Weights of a small image captioner.
Model: 64-pixel images, encoder activation relu, encoder depths [4, 8, 4], decoder width 128, decoder norm layernorm.
Training: 4200 steps, batches of 64.
Data: trained on photos of plants, animals and fungi (iNaturalist), 38949 training examples, 6.9 epochs.
Rows from block 5 of the text decoder, named by matrix and row number. Rows with one number belong to one neuron. Each number is 200 + 30 x the weight over its row's rms, rounded and kept within 0 to 999. All counts start at 0. After the name is the row's rms in percent of the matrix's.
# fc1: MLP up (decoder.blocks.5.mlp.fc1.weight, 512x128), inputs 0-127
# fc2: MLP down (decoder.blocks.5.mlp.fc2.weight, 128x512, transposed), outputs 0-127
fc1.190,101,215,218,215,188,192,164,174,164,217,210,192,211,200,204,185,237,227,237,173,227,200,229,196,218,180,144,247,191,223,214,196,160,188,184,191,218,268,226,169,261,212,133,146,181,141,178,225,203,237,180,198,185,130,171,182,156,181,163,240,175,213,217,235,183,228,223,123,190,201,157,184,198,230,155,237,211,179,191,210,165,188,219,241,222,160,196,182,201,185,200,165,208,168,204,237,184,229,169,197,130,180,203,180,194,171,152,184,212,200,155,227,191,183,189,209,232,138,221,142,202,212,174,207,202,224,228,188,120
fc2.190,098,244,218,210,211,242,197,166,173,231,208,186,213,225,198,201,260,178,113,188,237,208,257,195,210,203,210,162,181,163,214,224,174,165,237,215,201,183,164,225,205,227,214,192,224,226,150,109,179,212,254,190,184,134,204,255,185,180,270,207,229,138,215,198,152,153,196,211,180,187,199,210,173,161,190,191,181,241,222,220,194,229,239,196,219,201,179,244,231,255,157,174,176,224,233,181,195,237,236,221,256,226,174,182,217,175,170,212,175,241,212,185,221,184,208,225,195,155,185,158,209,190,195,166,169,208,205,224,209
fc1.191,104,238,216,184,175,228,240,192,195,202,214,148,238,205,230,204,159,175,185,167,157,229,168,184,209,186,220,235,252,231,152,224,239,241,186,245,225,139,228,209,196,184,243,194,242,258,222,213,150,221,220,171,194,240,199,209,143,206,239,203,154,220,220,184,225,125,212,158,219,216,195,187,172,232,252,177,173,240,178,227,246,249,199,241,172,180,172,180,210,239,193,191,239,195,225,166,199,216,258,206,223,165,204,226,171,201,224,189,176,165,170,225,212,240,175,241,186,182,189,193,191,208,187,270,227,195,251,228,199
fc2.191,112,224,184,218,185,173,205,194,198,151,186,198,160,191,237,210,226,210,201,181,247,178,222,234,184,221,241,171,118,204,172,208,177,198,243,262,212,148,201,192,205,235,232,239,246,155,178,188,169,198,174,214,184,201,199,172,243,170,235,270,210,172,181,211,188,161,224,236,222,179,211,196,159,248,204,200,145,175,219,230,215,203,220,147,234,175,185,222,182,225,219,195,178,132,173,196,172,232,253,188,244,209,202,233,226,247,163,208,180,159,260,231,215,184,149,181,230,161,174,197,188,264,215,211,219,199,185,246,172
fc1.192,100,168,253,181,231,235,184,193,217,256,186,231,241,177,225,213,225,201,244,165,245,233,230,213,201,200,209,195,201,191,256,168,179,217,207,224,180,207,185,174,166,238,169,166,200,173,215,212,202,205,169,205,210,200,210,129,200,147,245,238,214,180,224,172,210,202,240,157,164,243,197,212,162,209,171,188,169,203,199,207,157,184,174,229,147,235,250,176,231,221,161,173,285,215,142,198,192,150,155,228,175,195,251,237,167,166,218,196,195,228,168,238,225,162,221,227,141,191,219,200,194,176,167,238,234,235,182,226,218
fc2.192,105,205,248,114,266,229,176,192,202,232,224,184,180,178,238,188,231,201,226,156,209,205,209,155,175,169,217,168,208,148,190,250,191,183,223,192,165,179,190,186,203,287,225,184,186,231,217,197,208,163,182,173,237,172,225,161,210,161,193,189,259,198,183,176,217,161,199,160,199,215,189,210,179,221,174,215,228,219,214,193,238,238,191,198,206,250,171,205,268,204,201,204,237,234,146,200,210,157,146,200,263,246,174,183,199,166,222,218,206,215,200,193,216,199,215,251,139,142,230,175,208,247,189,225,184,230,208,164,186
fc1.193,098,186,193,173,175,240,203,186,174,227,230,174,157,202,216,222,254,190,225,204,158,202,220,180,182,239,183,138,215,182,173,153,191,175,198,161,171,215,194,232,241,252,222,247,170,173,255,272,153,227,191,213,184,233,159,269,191,194,201,217,214,200,217,218,224,238,171,209,166,249,171,223,196,261,215,206,177,140,210,218,207,207,123,169,233,233,244,152,231,191,232,219,244,147,228,182,208,168,168,202,184,210,157,169,229,146,194,199,224,198,187,184,209,229,217,189,230,232,223,221,192,233,178,196,199,171,235,170,198
fc2.193,091,207,175,196,193,197,156,236,222,195,231,148,138,192,196,263,179,162,209,168,218,212,229,199,203,182,191,183,168,213,180,214,207,196,230,216,222,207,230,203,210,165,179,188,126,200,196,221,212,182,196,168,212,138,243,215,161,136,155,195,225,189,204,159,185,195,194,254,220,158,187,160,241,147,234,221,273,271,202,171,172,143,234,227,227,166,222,222,191,235,183,155,184,141,217,147,198,239,180,216,216,255,183,204,211,207,221,202,225,225,232,209,218,157,199,240,210,226,206,201,199,175,210,195,184,135,201,238,229
fc1.194,100,174,230,245,195,215,210,171,215,152,198,184,255,234,185,198,235,215,138,216,189,214,149,188,212,222,210,182,189,208,205,192,166,187,171,215,186,259,164,225,153,154,195,202,179,267,222,204,200,153,199,245,226,180,253,190,163,142,179,184,219,217,217,180,228,150,188,251,195,176,182,262,175,236,236,194,208,164,185,156,219,228,181,158,163,200,204,198,220,192,197,191,182,214,153,176,175,99,208,204,255,193,253,186,207,188,207,187,149,172,190,164,209,221,149,211,238,175,214,220,196,221,241,218,195,215,217,209,144
fc2.194,098,159,170,226,227,247,238,209,220,163,179,206,192,181,153,197,190,243,220,165,164,234,169,229,233,196,180,174,169,260,213,198,230,212,238,189,221,159,197,220,194,176,177,181,227,174,206,180,211,173,183,161,193,179,158,187,218,234,207,177,192,218,244,172,156,215,183,194,191,235,190,173,212,197,192,221,211,224,220,167,192,156,175,180,187,212,216,253,154,269,154,137,183,212,186,181,222,178,202,248,216,151,160,226,140,254,195,203,225,207,171,199,233,221,167,199,186,269,239,192,177,268,237,208,286,184,185,208,231
fc1.195,089,133,181,236,235,225,167,177,232,176,249,199,196,205,223,242,162,170,166,176,210,203,185,168,178,166,209,220,184,232,208,194,198,169,218,221,135,202,169,220,221,185,202,179,188,196,215,233,222,198,162,157,200,253,220,207,166,210,185,147,229,239,156,193,256,204,218,140,230,211,169,256,217,170,153,162,249,218,202,256,177,207,147,217,264,200,129,166,209,223,134,208,181,222,236,193,165,174,195,242,183,201,226,221,195,177,216,162,174,184,166,181,171,192,210,218,184,210,210,154,237,213,235,157,175,167,179,188,196
fc2.195,095,195,235,139,184,233,170,199,236,219,196,160,200,194,200,227,193,258,215,175,176,226,192,203,182,193,167,219,192,179,189,193,148,159,188,219,181,135,179,237,204,183,193,232,224,253,201,229,171,224,262,206,173,177,226,194,198,173,261,158,252,180,182,249,190,237,131,224,225,266,184,242,205,212,166,193,134,197,225,169,229,235,157,163,225,233,181,197,172,189,217,193,190,166,209,231,207,155,233,173,204,232,189,144,176,230,211,177,192,210,206,216,209,216,186,237,181,162,186,203,211,165,174,211,175,240,237,130,151
fc1.196,093,156,220,117,157,161,234,203,209,258,222,141,153,142,207,185,194,207,188,190,180,186,165,177,196,172,207,182,231,170,214,206,230,196,173,200,179,229,173,189,227,201,146,223,234,180,191,184,197,175,147,153,178,233,185,238,238,202,234,154,177,117,172,176,165,209,153,161,209,188,201,214,208,188,207,181,146,163,159,166,162,145,201,218,167,162,214,180,188,158,195,224,163,186,191,138,174,184,181,179,179,193,226,155,188,167,197,172,157,189,245,147,217,203,194,200,187,178,169,221,191,162,217,193,193,165,227,176,199
fc2.196,073,203,175,255,184,223,192,166,217,211,200,194,217,215,245,218,182,164,131,267,139,197,218,172,200,164,157,179,184,169,234,214,209,204,207,190,244,200,151,163,241,181,215,176,174,193,168,218,191,231,205,208,211,147,222,224,193,183,241,193,206,199,217,186,206,259,160,222,168,199,169,182,170,194,203,192,234,227,165,192,269,243,211,148,152,197,196,142,202,223,173,204,279,259,204,225,218,134,176,172,164,229,196,245,175,212,179,220,220,216,192,222,170,191,204,187,234,156,221,185,264,188,160,233,161,191,211,200,183
fc1.197,101,176,172,155,196,177,206,239,175,200,164,159,202,227,233,238,187,146,206,176,248,219,219,215,205,218,199,217,209,151,180,194,178,204,153,252,241,203,210,219,211,279,182,191,232,169,206,226,183,186,163,199,275,233,225,162,188,238,217,156,182,191,163,214,248,253,214,151,197,229,198,164,162,213,196,191,210,171,161,220,185,219,199,137,201,218,234,208,229,195,199,208,203,149,198,211,196,200,220,226,184,207,241,226,176,165,210,241,135,169,100,174,205,203,198,233,157,143,160,186,219,171,174,171,199,189,212,207,179
fc2.197,104,199,145,209,214,241,155,194,229,223,200,183,166,203,214,207,170,219,223,179,149,212,136,173,227,157,225,194,198,162,167,166,154,173,191,235,159,202,225,219,242,254,211,184,190,224,259,215,219,171,167,185,172,169,237,196,261,188,249,147,242,241,197,144,181,197,174,178,245,188,214,181,158,198,151,188,207,197,238,190,251,184,146,208,211,217,192,197,234,235,199,186,250,182,126,220,198,197,169,182,154,235,232,221,142,170,183,224,217,187,168,198,213,197,201,181,147,194,207,155,192,217,182,214,195,254,186,226,182
fc1.198,109,218,226,167,256,138,196,223,182,228,224,144,239,153,225,207,189,223,174,160,179,203,244,202,189,215,163,200,126,175,166,237,169,212,177,222,191,203,209,172,155,154,225,199,163,233,203,218,182,188,203,256,196,193,186,249,190,200,230,243,239,202,143,174,177,165,208,218,161,204,186,224,187,162,179,133,153,260,194,238,223,149,215,191,218,188,206,116,184,210,221,210,175,215,187,207,247,209,167,221,205,246,238,225,223,176,237,159,146,188,174,191,167,165,217,177,208,235,165,210,197,231,202,198,221,229,192,188,192
fc2.198,109,224,190,254,197,242,212,177,233,178,188,209,195,185,189,194,206,168,214,253,253,209,217,207,143,257,137,188,214,213,214,234,158,222,220,265,200,183,180,207,162,159,226,224,192,256,212,207,189,176,209,229,206,165,196,231,229,245,257,191,204,169,188,209,181,177,227,211,167,177,178,268,180,231,208,194,218,222,207,231,187,211,191,226,234,217,224,206,220,199,220,281,132,188,181,212,203,231,191,240,158,218,247,220,158,183,202,232,198,162,223,174,145,157,195,208,145,220,234,154,218,249,221,199,142,219,182,229,202
fc1.199,105,217,152,251,279,176,208,180,234,215,210,164,209,169,220,186,231,211,177,187,142,228,204,273,214,172,162,187,173,144,193,208,204,183,235,234,168,172,233,186,178,192,252,208,249,184,214,207,211,126,189,293,231,176,164,233,206,219,185,213,233,200,228,267,195,204,188,185,173,176,175,181,177,157,177,205,182,222,194,264,152,182,191,219,207,227,176,177,213,169,236,207,220,230,209,177,217,172,251,220,197,186,214,214,171,230,146,207,165,149,171,231,189,210,177,240,211,204,200,221,202,229,197,208,178,213,219,234,156
fc2.199,113,191,232,202,191,198,202,197,208,172,172,150,186,214,225,219,242,137,195,224,195,194,256,161,198,132,223,221,207,204,228,228,160,218,264,226,208,252,164,218,166,216,125,201,152,191,198,155,240,227,223,199,172,268,254,210,146,206,213,206,160,215,186,216,209,187,186,181,188,196,150,237,224,209,199,215,211,216,154,233,190,235,201,201,179,215,181,207,175,215,203,215,202,142,146,190,211,225,203,168,171,190,215,211,176,191,184,192,119,191,196,173,152,197,164,159,140,227,196,160,121,210,173,190,201,235,227,197,218
fc1.200,102,157,162,139,163,179,235,135,217,193,175,202,193,183,190,167,205,174,176,180,166,232,218,188,206,231,197,206,225,198,179,202,236,172,218,156,152,209,180,238,181,225,176,174,220,199,138,176,176,239,156,269,267,155,179,213,211,194,203,174,179,212,237,155,153,205,180,199,158,162,181,181,214,156,184,241,142,209,189,248,235,204,219,271,205,233,260,206,163,188,213,217,172,198,213,206,241,185,229,212,174,216,169,158,186,204,159,224,202,195,158,218,211,200,214,223,177,143,182,148,150,179,244,217,213,194,183,181,187
fc2.200,100,178,217,183,217,224,204,252,155,210,194,234,122,210,158,162,203,228,147,172,230,190,216,202,158,190,150,192,207,191,236,171,221,193,153,183,219,172,189,192,246,212,251,215,118,160,255,201,205,224,204,235,190,183,222,194,196,194,227,191,211,274,218,148,219,155,144,187,200,192,197,220,195,192,234,201,212,194,208,186,175,128,197,174,204,202,228,200,241,219,174,189,240,200,203,153,192,219,245,189,240,205,198,192,204,146,188,169,202,172,179,211,133,160,153,171,198,265,186,207,218,192,183,159,183,150,195,219,156
fc1.201,098,180,196,235,269,166,203,218,205,249,174,207,193,233,208,226,236,245,168,224,190,244,188,209,203,286,130,201,232,153,203,217,233,158,193,199,155,195,217,165,244,141,209,217,163,167,154,203,182,237,159,193,178,156,205,201,225,198,219,172,248,203,214,246,193,200,197,233,140,191,189,160,184,191,187,156,212,237,254,206,203,201,187,204,182,184,191,194,219,166,150,244,222,172,233,163,221,222,199,199,250,220,196,238,185,192,206,168,201,158,188,219,241,202,203,205,230,165,151,257,205,186,194,215,142,182,251,176,176
fc2.201,089,206,213,208,213,218,160,231,254,216,172,183,179,199,246,241,208,181,263,141,172,196,245,231,231,183,172,214,169,229,211,189,155,240,192,221,173,202,209,200,247,212,162,240,205,211,170,144,236,239,178,233,213,230,247,189,222,226,200,245,206,207,215,209,205,193,185,191,180,189,228,216,159,250,198,186,199,193,189,178,175,178,222,199,176,169,211,241,158,202,219,163,192,208,240,213,178,208,176,149,198,163,243,184,200,191,247,196,174,206,214,236,250,228,176,273,298,239,126,183,171,240,230,188,184,160,183,233,203
fc1.202,095,167,203,207,221,161,204,226,169,198,253,198,222,180,260,212,205,224,208,195,176,201,192,190,199,262,190,235,223,204,208,135,161,198,215,220,251,201,169,266,224,223,226,174,178,194,199,208,175,220,194,205,166,244,211,228,169,187,209,176,203,246,131,203,194,192,200,153,259,166,177,205,241,196,194,201,246,185,174,214,214,177,278,252,203,202,215,142,171,254,206,211,258,232,207,217,228,195,201,230,253,232,210,214,131,164,206,184,185,193,211,202,210,180,243,161,236,197,247,182,269,222,187,173,163,223,174,166,187
fc2.202,108,151,248,220,185,262,193,150,241,199,183,246,199,233,153,166,236,162,186,213,216,151,167,207,187,219,183,274,229,175,186,229,246,183,202,182,156,182,203,185,214,186,206,220,296,241,172,230,212,262,205,194,210,208,189,182,188,219,194,277,227,184,235,173,114,196,247,199,182,180,178,214,237,198,223,163,194,181,173,182,228,187,189,176,177,203,153,226,246,210,224,155,171,212,153,254,189,200,207,249,195,155,204,197,203,188,225,208,174,237,207,167,221,202,190,179,170,226,187,186,214,182,208,187,244,203,194,213,198
fc1.203,100,203,247,214,196,250,231,189,212,230,217,179,227,241,208,173,153,245,188,203,192,215,187,207,170,175,188,226,251,136,174,225,197,193,122,208,195,188,181,204,178,196,238,265,202,212,156,221,143,235,192,149,247,203,195,200,244,188,142,233,185,208,209,204,198,198,177,237,206,182,191,162,195,199,228,240,202,196,212,233,191,204,239,259,184,253,189,196,169,231,171,192,253,228,271,231,204,185,171,264,181,211,177,169,137,169,171,184,184,205,232,187,247,232,193,226,189,211,185,229,160,208,158,177,168,239,172,244,193
fc2.203,091,231,216,187,182,197,191,230,202,189,188,185,180,166,195,237,193,149,191,226,213,239,165,174,209,218,193,195,228,190,242,216,154,209,222,237,190,164,170,198,211,197,160,206,232,168,204,204,194,220,183,184,151,231,219,241,168,239,164,157,126,144,169,205,189,215,186,178,153,257,196,159,164,185,210,208,163,201,196,166,272,210,202,187,198,215,198,185,184,178,247,154,193,161,226,185,192,162,240,161,227,202,224,191,236,235,228,192,212,243,212,125,238,222,253,183,236,167,190,247,240,152,234,248,231,247,152,193,165
fc1.204,098,247,259,207,181,193,215,198,160,195,148,192,213,222,185,232,233,197,206,177,192,202,177,171,211,188,177,194,222,183,211,183,251,202,233,213,239,244,242,194,256,236,198,222,161,198,230,204,241,167,136,161,134,184,215,237,167,247,145,183,197,206,170,209,188,167,217,179,206,262,237,220,227,218,190,253,160,190,157,197,202,146,218,192,212,243,171,181,175,187,214,238,201,165,209,185,193,174,191,201,204,229,222,205,175,181,213,173,109,185,178,148,175,243,220,236,171,199,201,222,196,254,196,150,151,179,242,172,232
fc2.204,085,189,131,173,208,192,228,207,232,193,258,172,214,202,200,224,188,187,192,214,229,169,185,140,215,191,170,176,211,244,256,211,210,167,217,185,221,231,210,282,235,181,206,179,226,164,207,164,235,201,200,212,194,171,190,149,168,223,210,163,222,225,193,166,228,254,176,213,243,164,186,174,239,168,183,206,230,233,211,145,238,221,218,145,181,181,217,180,183,238,201,196,194,199,210,195,134,210,217,184,154,238,175,226,219,208,151,153,259,139,201,229,173,161,160,193,248,201,229,199,191,246,271,235,192,203,198,190,191
fc1.205,109,228,157,193,191,206,170,135,212,178,226,238,225,214,214,241,223,260,199,201,197,233,222,209,219,226,234,232,231,233,170,214,207,230,222,190,160,234,178,170,229,239,207,169,208,227,250,216,152,148,197,218,236,273,166,168,203,159,236,158,148,206,197,220,254,197,188,201,206,182,182,203,184,189,147,217,236,217,162,214,214,209,203,166,190,168,169,216,183,155,173,201,222,171,178,129,191,161,219,215,249,137,224,210,177,155,205,191,185,202,215,226,176,213,161,232,213,171,230,129,248,155,214,186,233,174,235,185,199
fc2.205,110,198,205,216,177,183,183,184,217,150,208,181,166,217,193,198,225,188,198,216,178,206,183,233,241,209,208,205,170,222,214,163,153,226,219,215,177,228,185,177,231,166,192,210,234,251,256,195,240,180,130,179,164,201,170,198,162,247,140,174,246,231,164,256,188,171,249,163,217,185,163,206,216,220,208,188,194,216,260,229,185,232,149,253,256,183,240,227,206,151,231,141,233,160,194,195,212,178,218,229,228,208,166,208,243,232,194,195,258,243,192,168,207,123,188,185,158,236,190,199,190,175,220,227,177,212,183,162,186
fc1.206,088,242,187,200,207,182,233,141,198,220,179,213,250,213,161,229,219,258,181,206,108,174,215,136,180,172,176,201,205,208,187,178,152,182,258,179,181,178,230,209,185,150,225,230,178,166,198,196,184,160,223,193,213,225,211,147,222,215,126,167,244,170,219,193,204,284,210,196,179,259,188,234,180,215,175,200,168,201,234,180,232,230,199,220,220,200,173,209,169,254,129,205,217,169,200,178,219,244,212,186,193,188,250,210,171,222,210,165,204,234,172,202,180,177,187,175,202,216,233,202,236,191,219,181,207,159,156,229,168
fc2.206,099,233,238,203,209,185,172,222,126,173,182,250,236,222,187,132,212,188,159,242,222,182,199,229,182,156,176,234,226,199,247,190,156,186,146,178,200,221,216,185,262,174,217,202,190,185,164,215,153,197,234,192,213,206,152,207,197,254,208,174,173,155,205,164,242,189,214,220,256,208,174,187,202,160,195,162,206,231,164,204,190,213,198,202,141,198,191,158,240,145,186,150,154,216,243,231,195,175,234,223,198,177,204,188,178,185,205,230,224,212,201,244,223,208,225,213,219,178,151,235,188,175,194,191,196,304,207,236,218
fc1.207,092,159,190,238,195,180,192,190,227,251,228,202,209,232,236,224,208,256,198,163,126,216,211,151,223,209,185,194,222,185,194,204,197,171,216,231,189,231,203,160,191,182,233,201,225,167,152,172,144,248,228,193,240,194,234,164,248,205,187,251,192,220,215,210,227,201,205,168,189,177,173,179,227,183,249,241,227,265,232,239,220,255,219,248,185,197,232,217,166,224,225,230,205,222,212,194,195,211,244,192,164,146,195,230,168,243,168,204,167,178,140,188,252,149,220,229,181,176,209,153,170,211,170,155,196,191,160,200,145
fc2.207,084,186,193,161,205,176,174,189,209,146,185,186,205,177,235,204,247,230,250,182,194,230,196,217,193,214,174,180,200,175,262,167,253,235,219,222,199,204,193,228,253,203,147,225,194,157,182,163,226,187,209,197,195,161,230,253,216,225,225,206,239,179,229,153,186,169,219,238,231,201,159,184,210,193,191,235,192,158,250,208,176,213,199,196,227,149,189,238,233,194,229,190,178,222,185,190,179,206,209,175,182,95,204,230,185,171,242,169,159,249,111,197,159,177,196,231,236,242,172,225,236,189,222,178,183,199,136,187,196
fc1.208,104,239,214,188,177,190,205,185,146,243,203,163,185,261,246,249,189,217,220,233,166,214,175,188,212,239,171,198,140,205,192,234,176,174,160,173,151,240,194,184,206,223,168,193,167,176,185,229,179,235,176,236,225,263,234,193,189,227,236,150,185,215,238,237,158,209,215,198,226,213,182,190,249,208,196,218,199,236,208,228,196,170,170,188,229,239,223,224,252,183,175,235,190,150,204,153,215,199,143,200,227,246,263,180,146,210,258,203,217,230,174,239,193,172,174,266,203,211,216,222,184,203,176,252,228,195,195,166,170
fc2.208,107,199,219,188,186,208,191,213,195,193,185,238,271,202,212,189,151,244,249,187,187,171,204,175,221,181,123,186,217,164,187,253,189,179,193,177,180,139,198,228,226,174,200,253,213,231,212,253,170,169,207,147,199,163,176,236,150,169,159,193,213,182,194,196,236,185,201,177,180,176,183,182,191,147,233,205,227,197,209,201,213,213,204,219,181,191,156,214,163,209,182,110,190,215,195,238,274,201,219,185,196,175,184,144,229,175,203,200,238,180,165,221,229,259,229,204,186,165,166,198,212,215,252,156,198,251,186,271,214
fc1.209,088,182,196,181,182,218,179,158,155,195,179,149,182,189,219,128,226,115,186,213,214,164,240,233,180,196,208,221,223,193,173,118,207,183,184,227,175,194,169,217,171,231,132,205,210,150,194,220,214,173,249,236,202,219,203,130,172,185,178,237,194,125,240,198,249,212,163,172,169,185,187,241,156,167,160,152,143,213,208,188,229,187,190,193,162,192,184,222,175,167,196,176,237,233,199,220,185,196,170,185,187,228,206,244,209,156,226,169,164,229,153,209,185,206,169,254,174,190,197,210,214,192,180,196,180,181,204,201,228
fc2.209,080,192,218,172,192,149,179,186,195,212,190,217,160,199,195,229,211,207,167,210,113,200,164,189,191,203,259,165,175,150,195,224,228,200,222,167,209,154,222,216,202,164,208,191,166,184,236,229,158,174,195,191,193,213,216,254,232,124,239,105,187,259,186,211,220,226,167,187,173,228,199,180,217,223,208,204,240,158,169,170,198,174,184,179,194,201,174,198,204,247,195,169,208,249,234,205,226,157,136,235,187,237,223,137,161,256,177,215,160,200,233,219,235,181,197,215,238,204,187,212,191,212,164,212,203,219,170,175,150
fc1.210,080,153,186,168,228,234,234,284,236,171,214,170,221,240,246,232,214,198,196,193,143,152,181,198,187,227,187,172,182,161,230,178,204,183,182,169,235,154,181,187,226,247,203,211,177,210,157,186,223,238,196,236,192,188,146,175,197,159,214,253,232,157,248,168,247,196,174,181,146,236,152,213,205,194,223,243,165,209,191,200,186,214,175,163,275,211,223,169,232,257,183,188,170,205,176,217,171,184,218,223,195,159,196,222,256,162,200,184,242,265,189,218,179,202,169,194,198,216,223,200,229,205,229,212,182,241,206,162,220
fc2.210,078,196,166,215,212,174,221,263,160,237,202,262,191,187,173,242,196,156,196,203,191,223,226,186,193,236,243,200,214,210,180,219,182,209,253,202,220,202,225,217,182,212,172,204,132,199,203,158,223,197,209,190,192,195,228,251,255,167,182,247,242,212,175,189,214,201,206,216,217,230,183,206,212,200,146,175,168,209,202,222,174,231,210,207,224,156,207,210,252,224,193,302,200,220,199,208,128,220,144,224,209,158,140,188,204,186,187,185,258,184,223,274,215,172,176,179,192,223,211,142,184,232,218,137,247,206,191,202,217
fc1.211,102,226,182,191,175,205,222,167,182,164,143,174,181,227,272,200,192,183,152,145,178,208,157,224,163,214,172,193,158,200,242,239,178,178,232,183,199,189,190,191,162,218,175,287,232,187,178,186,163,242,203,191,251,207,228,183,177,142,183,152,155,207,254,209,198,189,204,196,246,218,165,229,217,183,203,199,245,182,234,233,182,248,222,229,255,210,230,167,141,188,191,176,170,170,233,171,220,196,138,219,211,189,249,205,203,208,165,183,197,237,240,159,175,200,207,213,194,210,192,212,183,239,250,188,195,263,207,223,180
fc2.211,098,268,161,221,179,240,189,243,205,237,278,205,174,165,243,162,181,187,200,198,197,221,230,210,234,189,201,224,250,200,274,228,229,150,177,176,194,227,183,169,190,256,219,247,215,189,218,193,209,158,156,185,205,207,191,231,186,196,188,212,163,231,165,243,226,206,239,184,250,208,184,179,166,195,229,201,208,174,229,208,216,197,182,156,193,233,182,227,183,206,121,116,178,227,176,210,168,191,188,239,227,160,195,208,270,143,197,232,245,211,170,160,205,185,205,201,192,219,210,183,240,218,233,189,192,159,181,216,214
fc1.212,109,136,200,234,210,233,214,170,204,204,237,243,230,174,194,236,248,182,238,183,169,187,222,166,180,152,186,220,184,248,237,179,201,202,189,161,154,186,154,219,166,232,217,236,140,161,168,170,193,191,206,199,274,208,209,210,171,187,189,216,204,245,248,206,168,169,173,208,184,171,159,205,201,151,137,200,236,152,211,149,252,233,200,225,191,222,234,214,211,242,180,199,205,198,194,177,167,169,183,210,181,189,183,233,156,153,243,171,265,151,233,188,244,186,234,209,239,205,167,209,181,185,198,221,180,237,213,165,169
fc2.212,105,214,210,239,218,205,206,172,204,212,172,238,161,172,155,192,140,197,163,174,145,206,156,193,226,223,204,167,223,174,178,204,208,200,244,247,223,213,171,176,165,172,228,237,170,192,231,257,192,199,249,163,195,180,183,204,234,232,207,195,156,204,188,232,208,199,188,160,207,273,226,128,182,175,243,154,211,231,206,267,163,216,160,216,126,227,233,209,199,179,192,208,177,228,267,178,186,228,248,163,210,201,216,169,178,224,155,202,171,226,246,191,222,204,200,183,205,218,242,176,174,229,218,200,253,195,226,250,195
fc1.213,103,179,257,233,233,196,189,188,232,162,191,216,203,228,198,173,197,189,179,228,195,199,174,182,158,158,214,193,179,119,249,196,234,216,174,159,238,251,226,219,136,248,145,195,138,230,174,188,152,182,212,217,200,218,210,192,230,196,187,172,141,186,237,220,204,150,173,257,149,204,238,202,153,197,174,175,177,141,176,223,209,205,221,153,164,179,157,180,193,189,194,244,196,175,222,245,200,167,181,188,219,218,224,170,232,176,183,167,164,192,200,228,201,215,161,180,225,228,264,197,158,199,202,226,171,237,225,236,210
fc2.213,100,159,215,219,226,190,192,243,185,205,193,189,200,219,170,230,178,241,214,223,175,193,239,237,216,222,155,203,171,250,196,195,145,220,175,194,271,175,185,179,184,160,156,170,198,245,239,214,241,209,183,254,181,283,203,217,175,201,182,161,221,160,182,149,205,163,175,227,214,243,192,232,181,210,195,233,186,185,210,238,232,198,193,205,149,198,228,208,147,195,200,202,218,229,186,154,158,224,206,204,255,235,214,216,234,237,218,165,190,162,192,130,170,206,226,210,165,177,132,185,229,137,224,250,229,221,193,226,185
fc1.214,103,152,220,160,154,166,186,174,207,221,248,231,218,253,195,235,235,214,215,161,173,188,175,182,161,232,250,215,180,138,232,194,184,272,217,209,219,170,182,229,172,157,194,181,146,202,202,230,163,176,193,228,223,246,213,204,157,197,190,166,190,155,255,245,189,185,234,152,202,290,180,229,184,184,163,230,212,202,140,218,189,192,214,153,225,177,223,195,172,154,195,194,218,174,205,191,230,191,209,230,156,201,160,172,175,191,196,164,218,187,168,169,216,153,174,226,158,229,251,206,206,201,237,194,193,172,164,207,217
fc2.214,096,223,224,166,218,229,199,252,185,206,183,194,233,185,179,210,182,195,195,152,210,176,210,205,197,229,213,196,210,200,211,223,207,258,257,209,192,164,197,206,151,142,233,291,146,130,189,235,215,194,186,123,195,195,166,187,197,171,245,192,219,216,139,223,246,236,168,204,233,157,180,183,222,185,187,233,224,211,158,170,222,165,178,253,247,235,198,193,142,220,158,240,188,198,181,164,229,154,198,167,201,239,216,211,214,169,174,229,209,218,208,204,202,179,200,236,152,212,208,212,205,137,220,212,171,179,187,146,191
fc1.215,096,200,275,191,149,186,189,203,132,238,160,220,156,185,193,233,163,221,200,226,189,181,186,191,206,189,132,237,215,165,227,184,166,177,165,159,227,154,184,166,165,192,178,198,195,214,120,183,195,206,194,186,182,201,209,185,257,188,186,236,228,162,227,177,224,209,234,186,190,229,162,228,255,190,181,198,228,252,164,172,188,146,185,178,234,208,253,225,222,186,188,194,234,182,185,214,168,200,236,220,192,249,195,209,169,226,175,222,166,169,162,219,192,240,183,166,185,237,129,222,201,225,221,243,195,158,156,152,195
fc2.215,083,170,197,197,191,194,229,227,223,217,194,188,255,155,240,208,219,193,209,182,227,215,172,197,270,220,166,189,236,192,170,243,219,205,194,288,144,152,226,171,243,206,193,192,179,225,204,168,203,175,173,148,200,197,143,219,180,197,174,225,190,241,194,294,193,215,197,237,174,183,209,170,158,211,203,235,179,192,209,213,150,228,191,253,196,227,203,268,225,178,209,283,209,213,183,224,217,227,163,178,208,197,189,185,230,180,227,164,221,196,185,154,200,190,193,275,171,159,264,196,196,199,181,202,221,209,223,214,173
fc1.216,103,179,202,194,189,218,171,183,218,221,228,206,191,209,176,192,233,209,207,224,182,162,226,242,186,158,224,237,187,236,207,140,127,207,185,223,129,188,194,244,165,158,257,163,231,183,197,159,162,205,160,234,242,178,193,173,217,159,178,214,197,125,211,181,244,176,213,203,171,260,152,211,208,182,237,240,173,181,197,218,194,193,224,180,168,174,208,201,171,221,163,186,173,193,252,162,196,189,209,221,178,252,203,188,163,207,173,129,212,155,202,147,217,200,251,191,168,190,218,252,229,219,206,217,198,151,194,151,167
fc2.216,095,250,200,215,212,199,145,223,185,234,147,210,167,159,197,242,217,200,173,190,220,171,226,188,213,226,189,145,206,142,172,197,152,180,213,180,223,226,168,192,160,236,151,205,240,194,171,225,195,152,232,151,170,262,172,192,211,201,191,202,223,160,195,190,170,171,243,254,253,208,214,183,172,176,200,192,214,223,166,184,170,173,183,243,163,251,186,187,232,247,159,190,226,189,200,167,222,203,229,227,211,179,223,247,240,195,211,255,231,162,229,157,233,155,241,194,242,233,236,234,151,189,227,156,200,191,193,157,202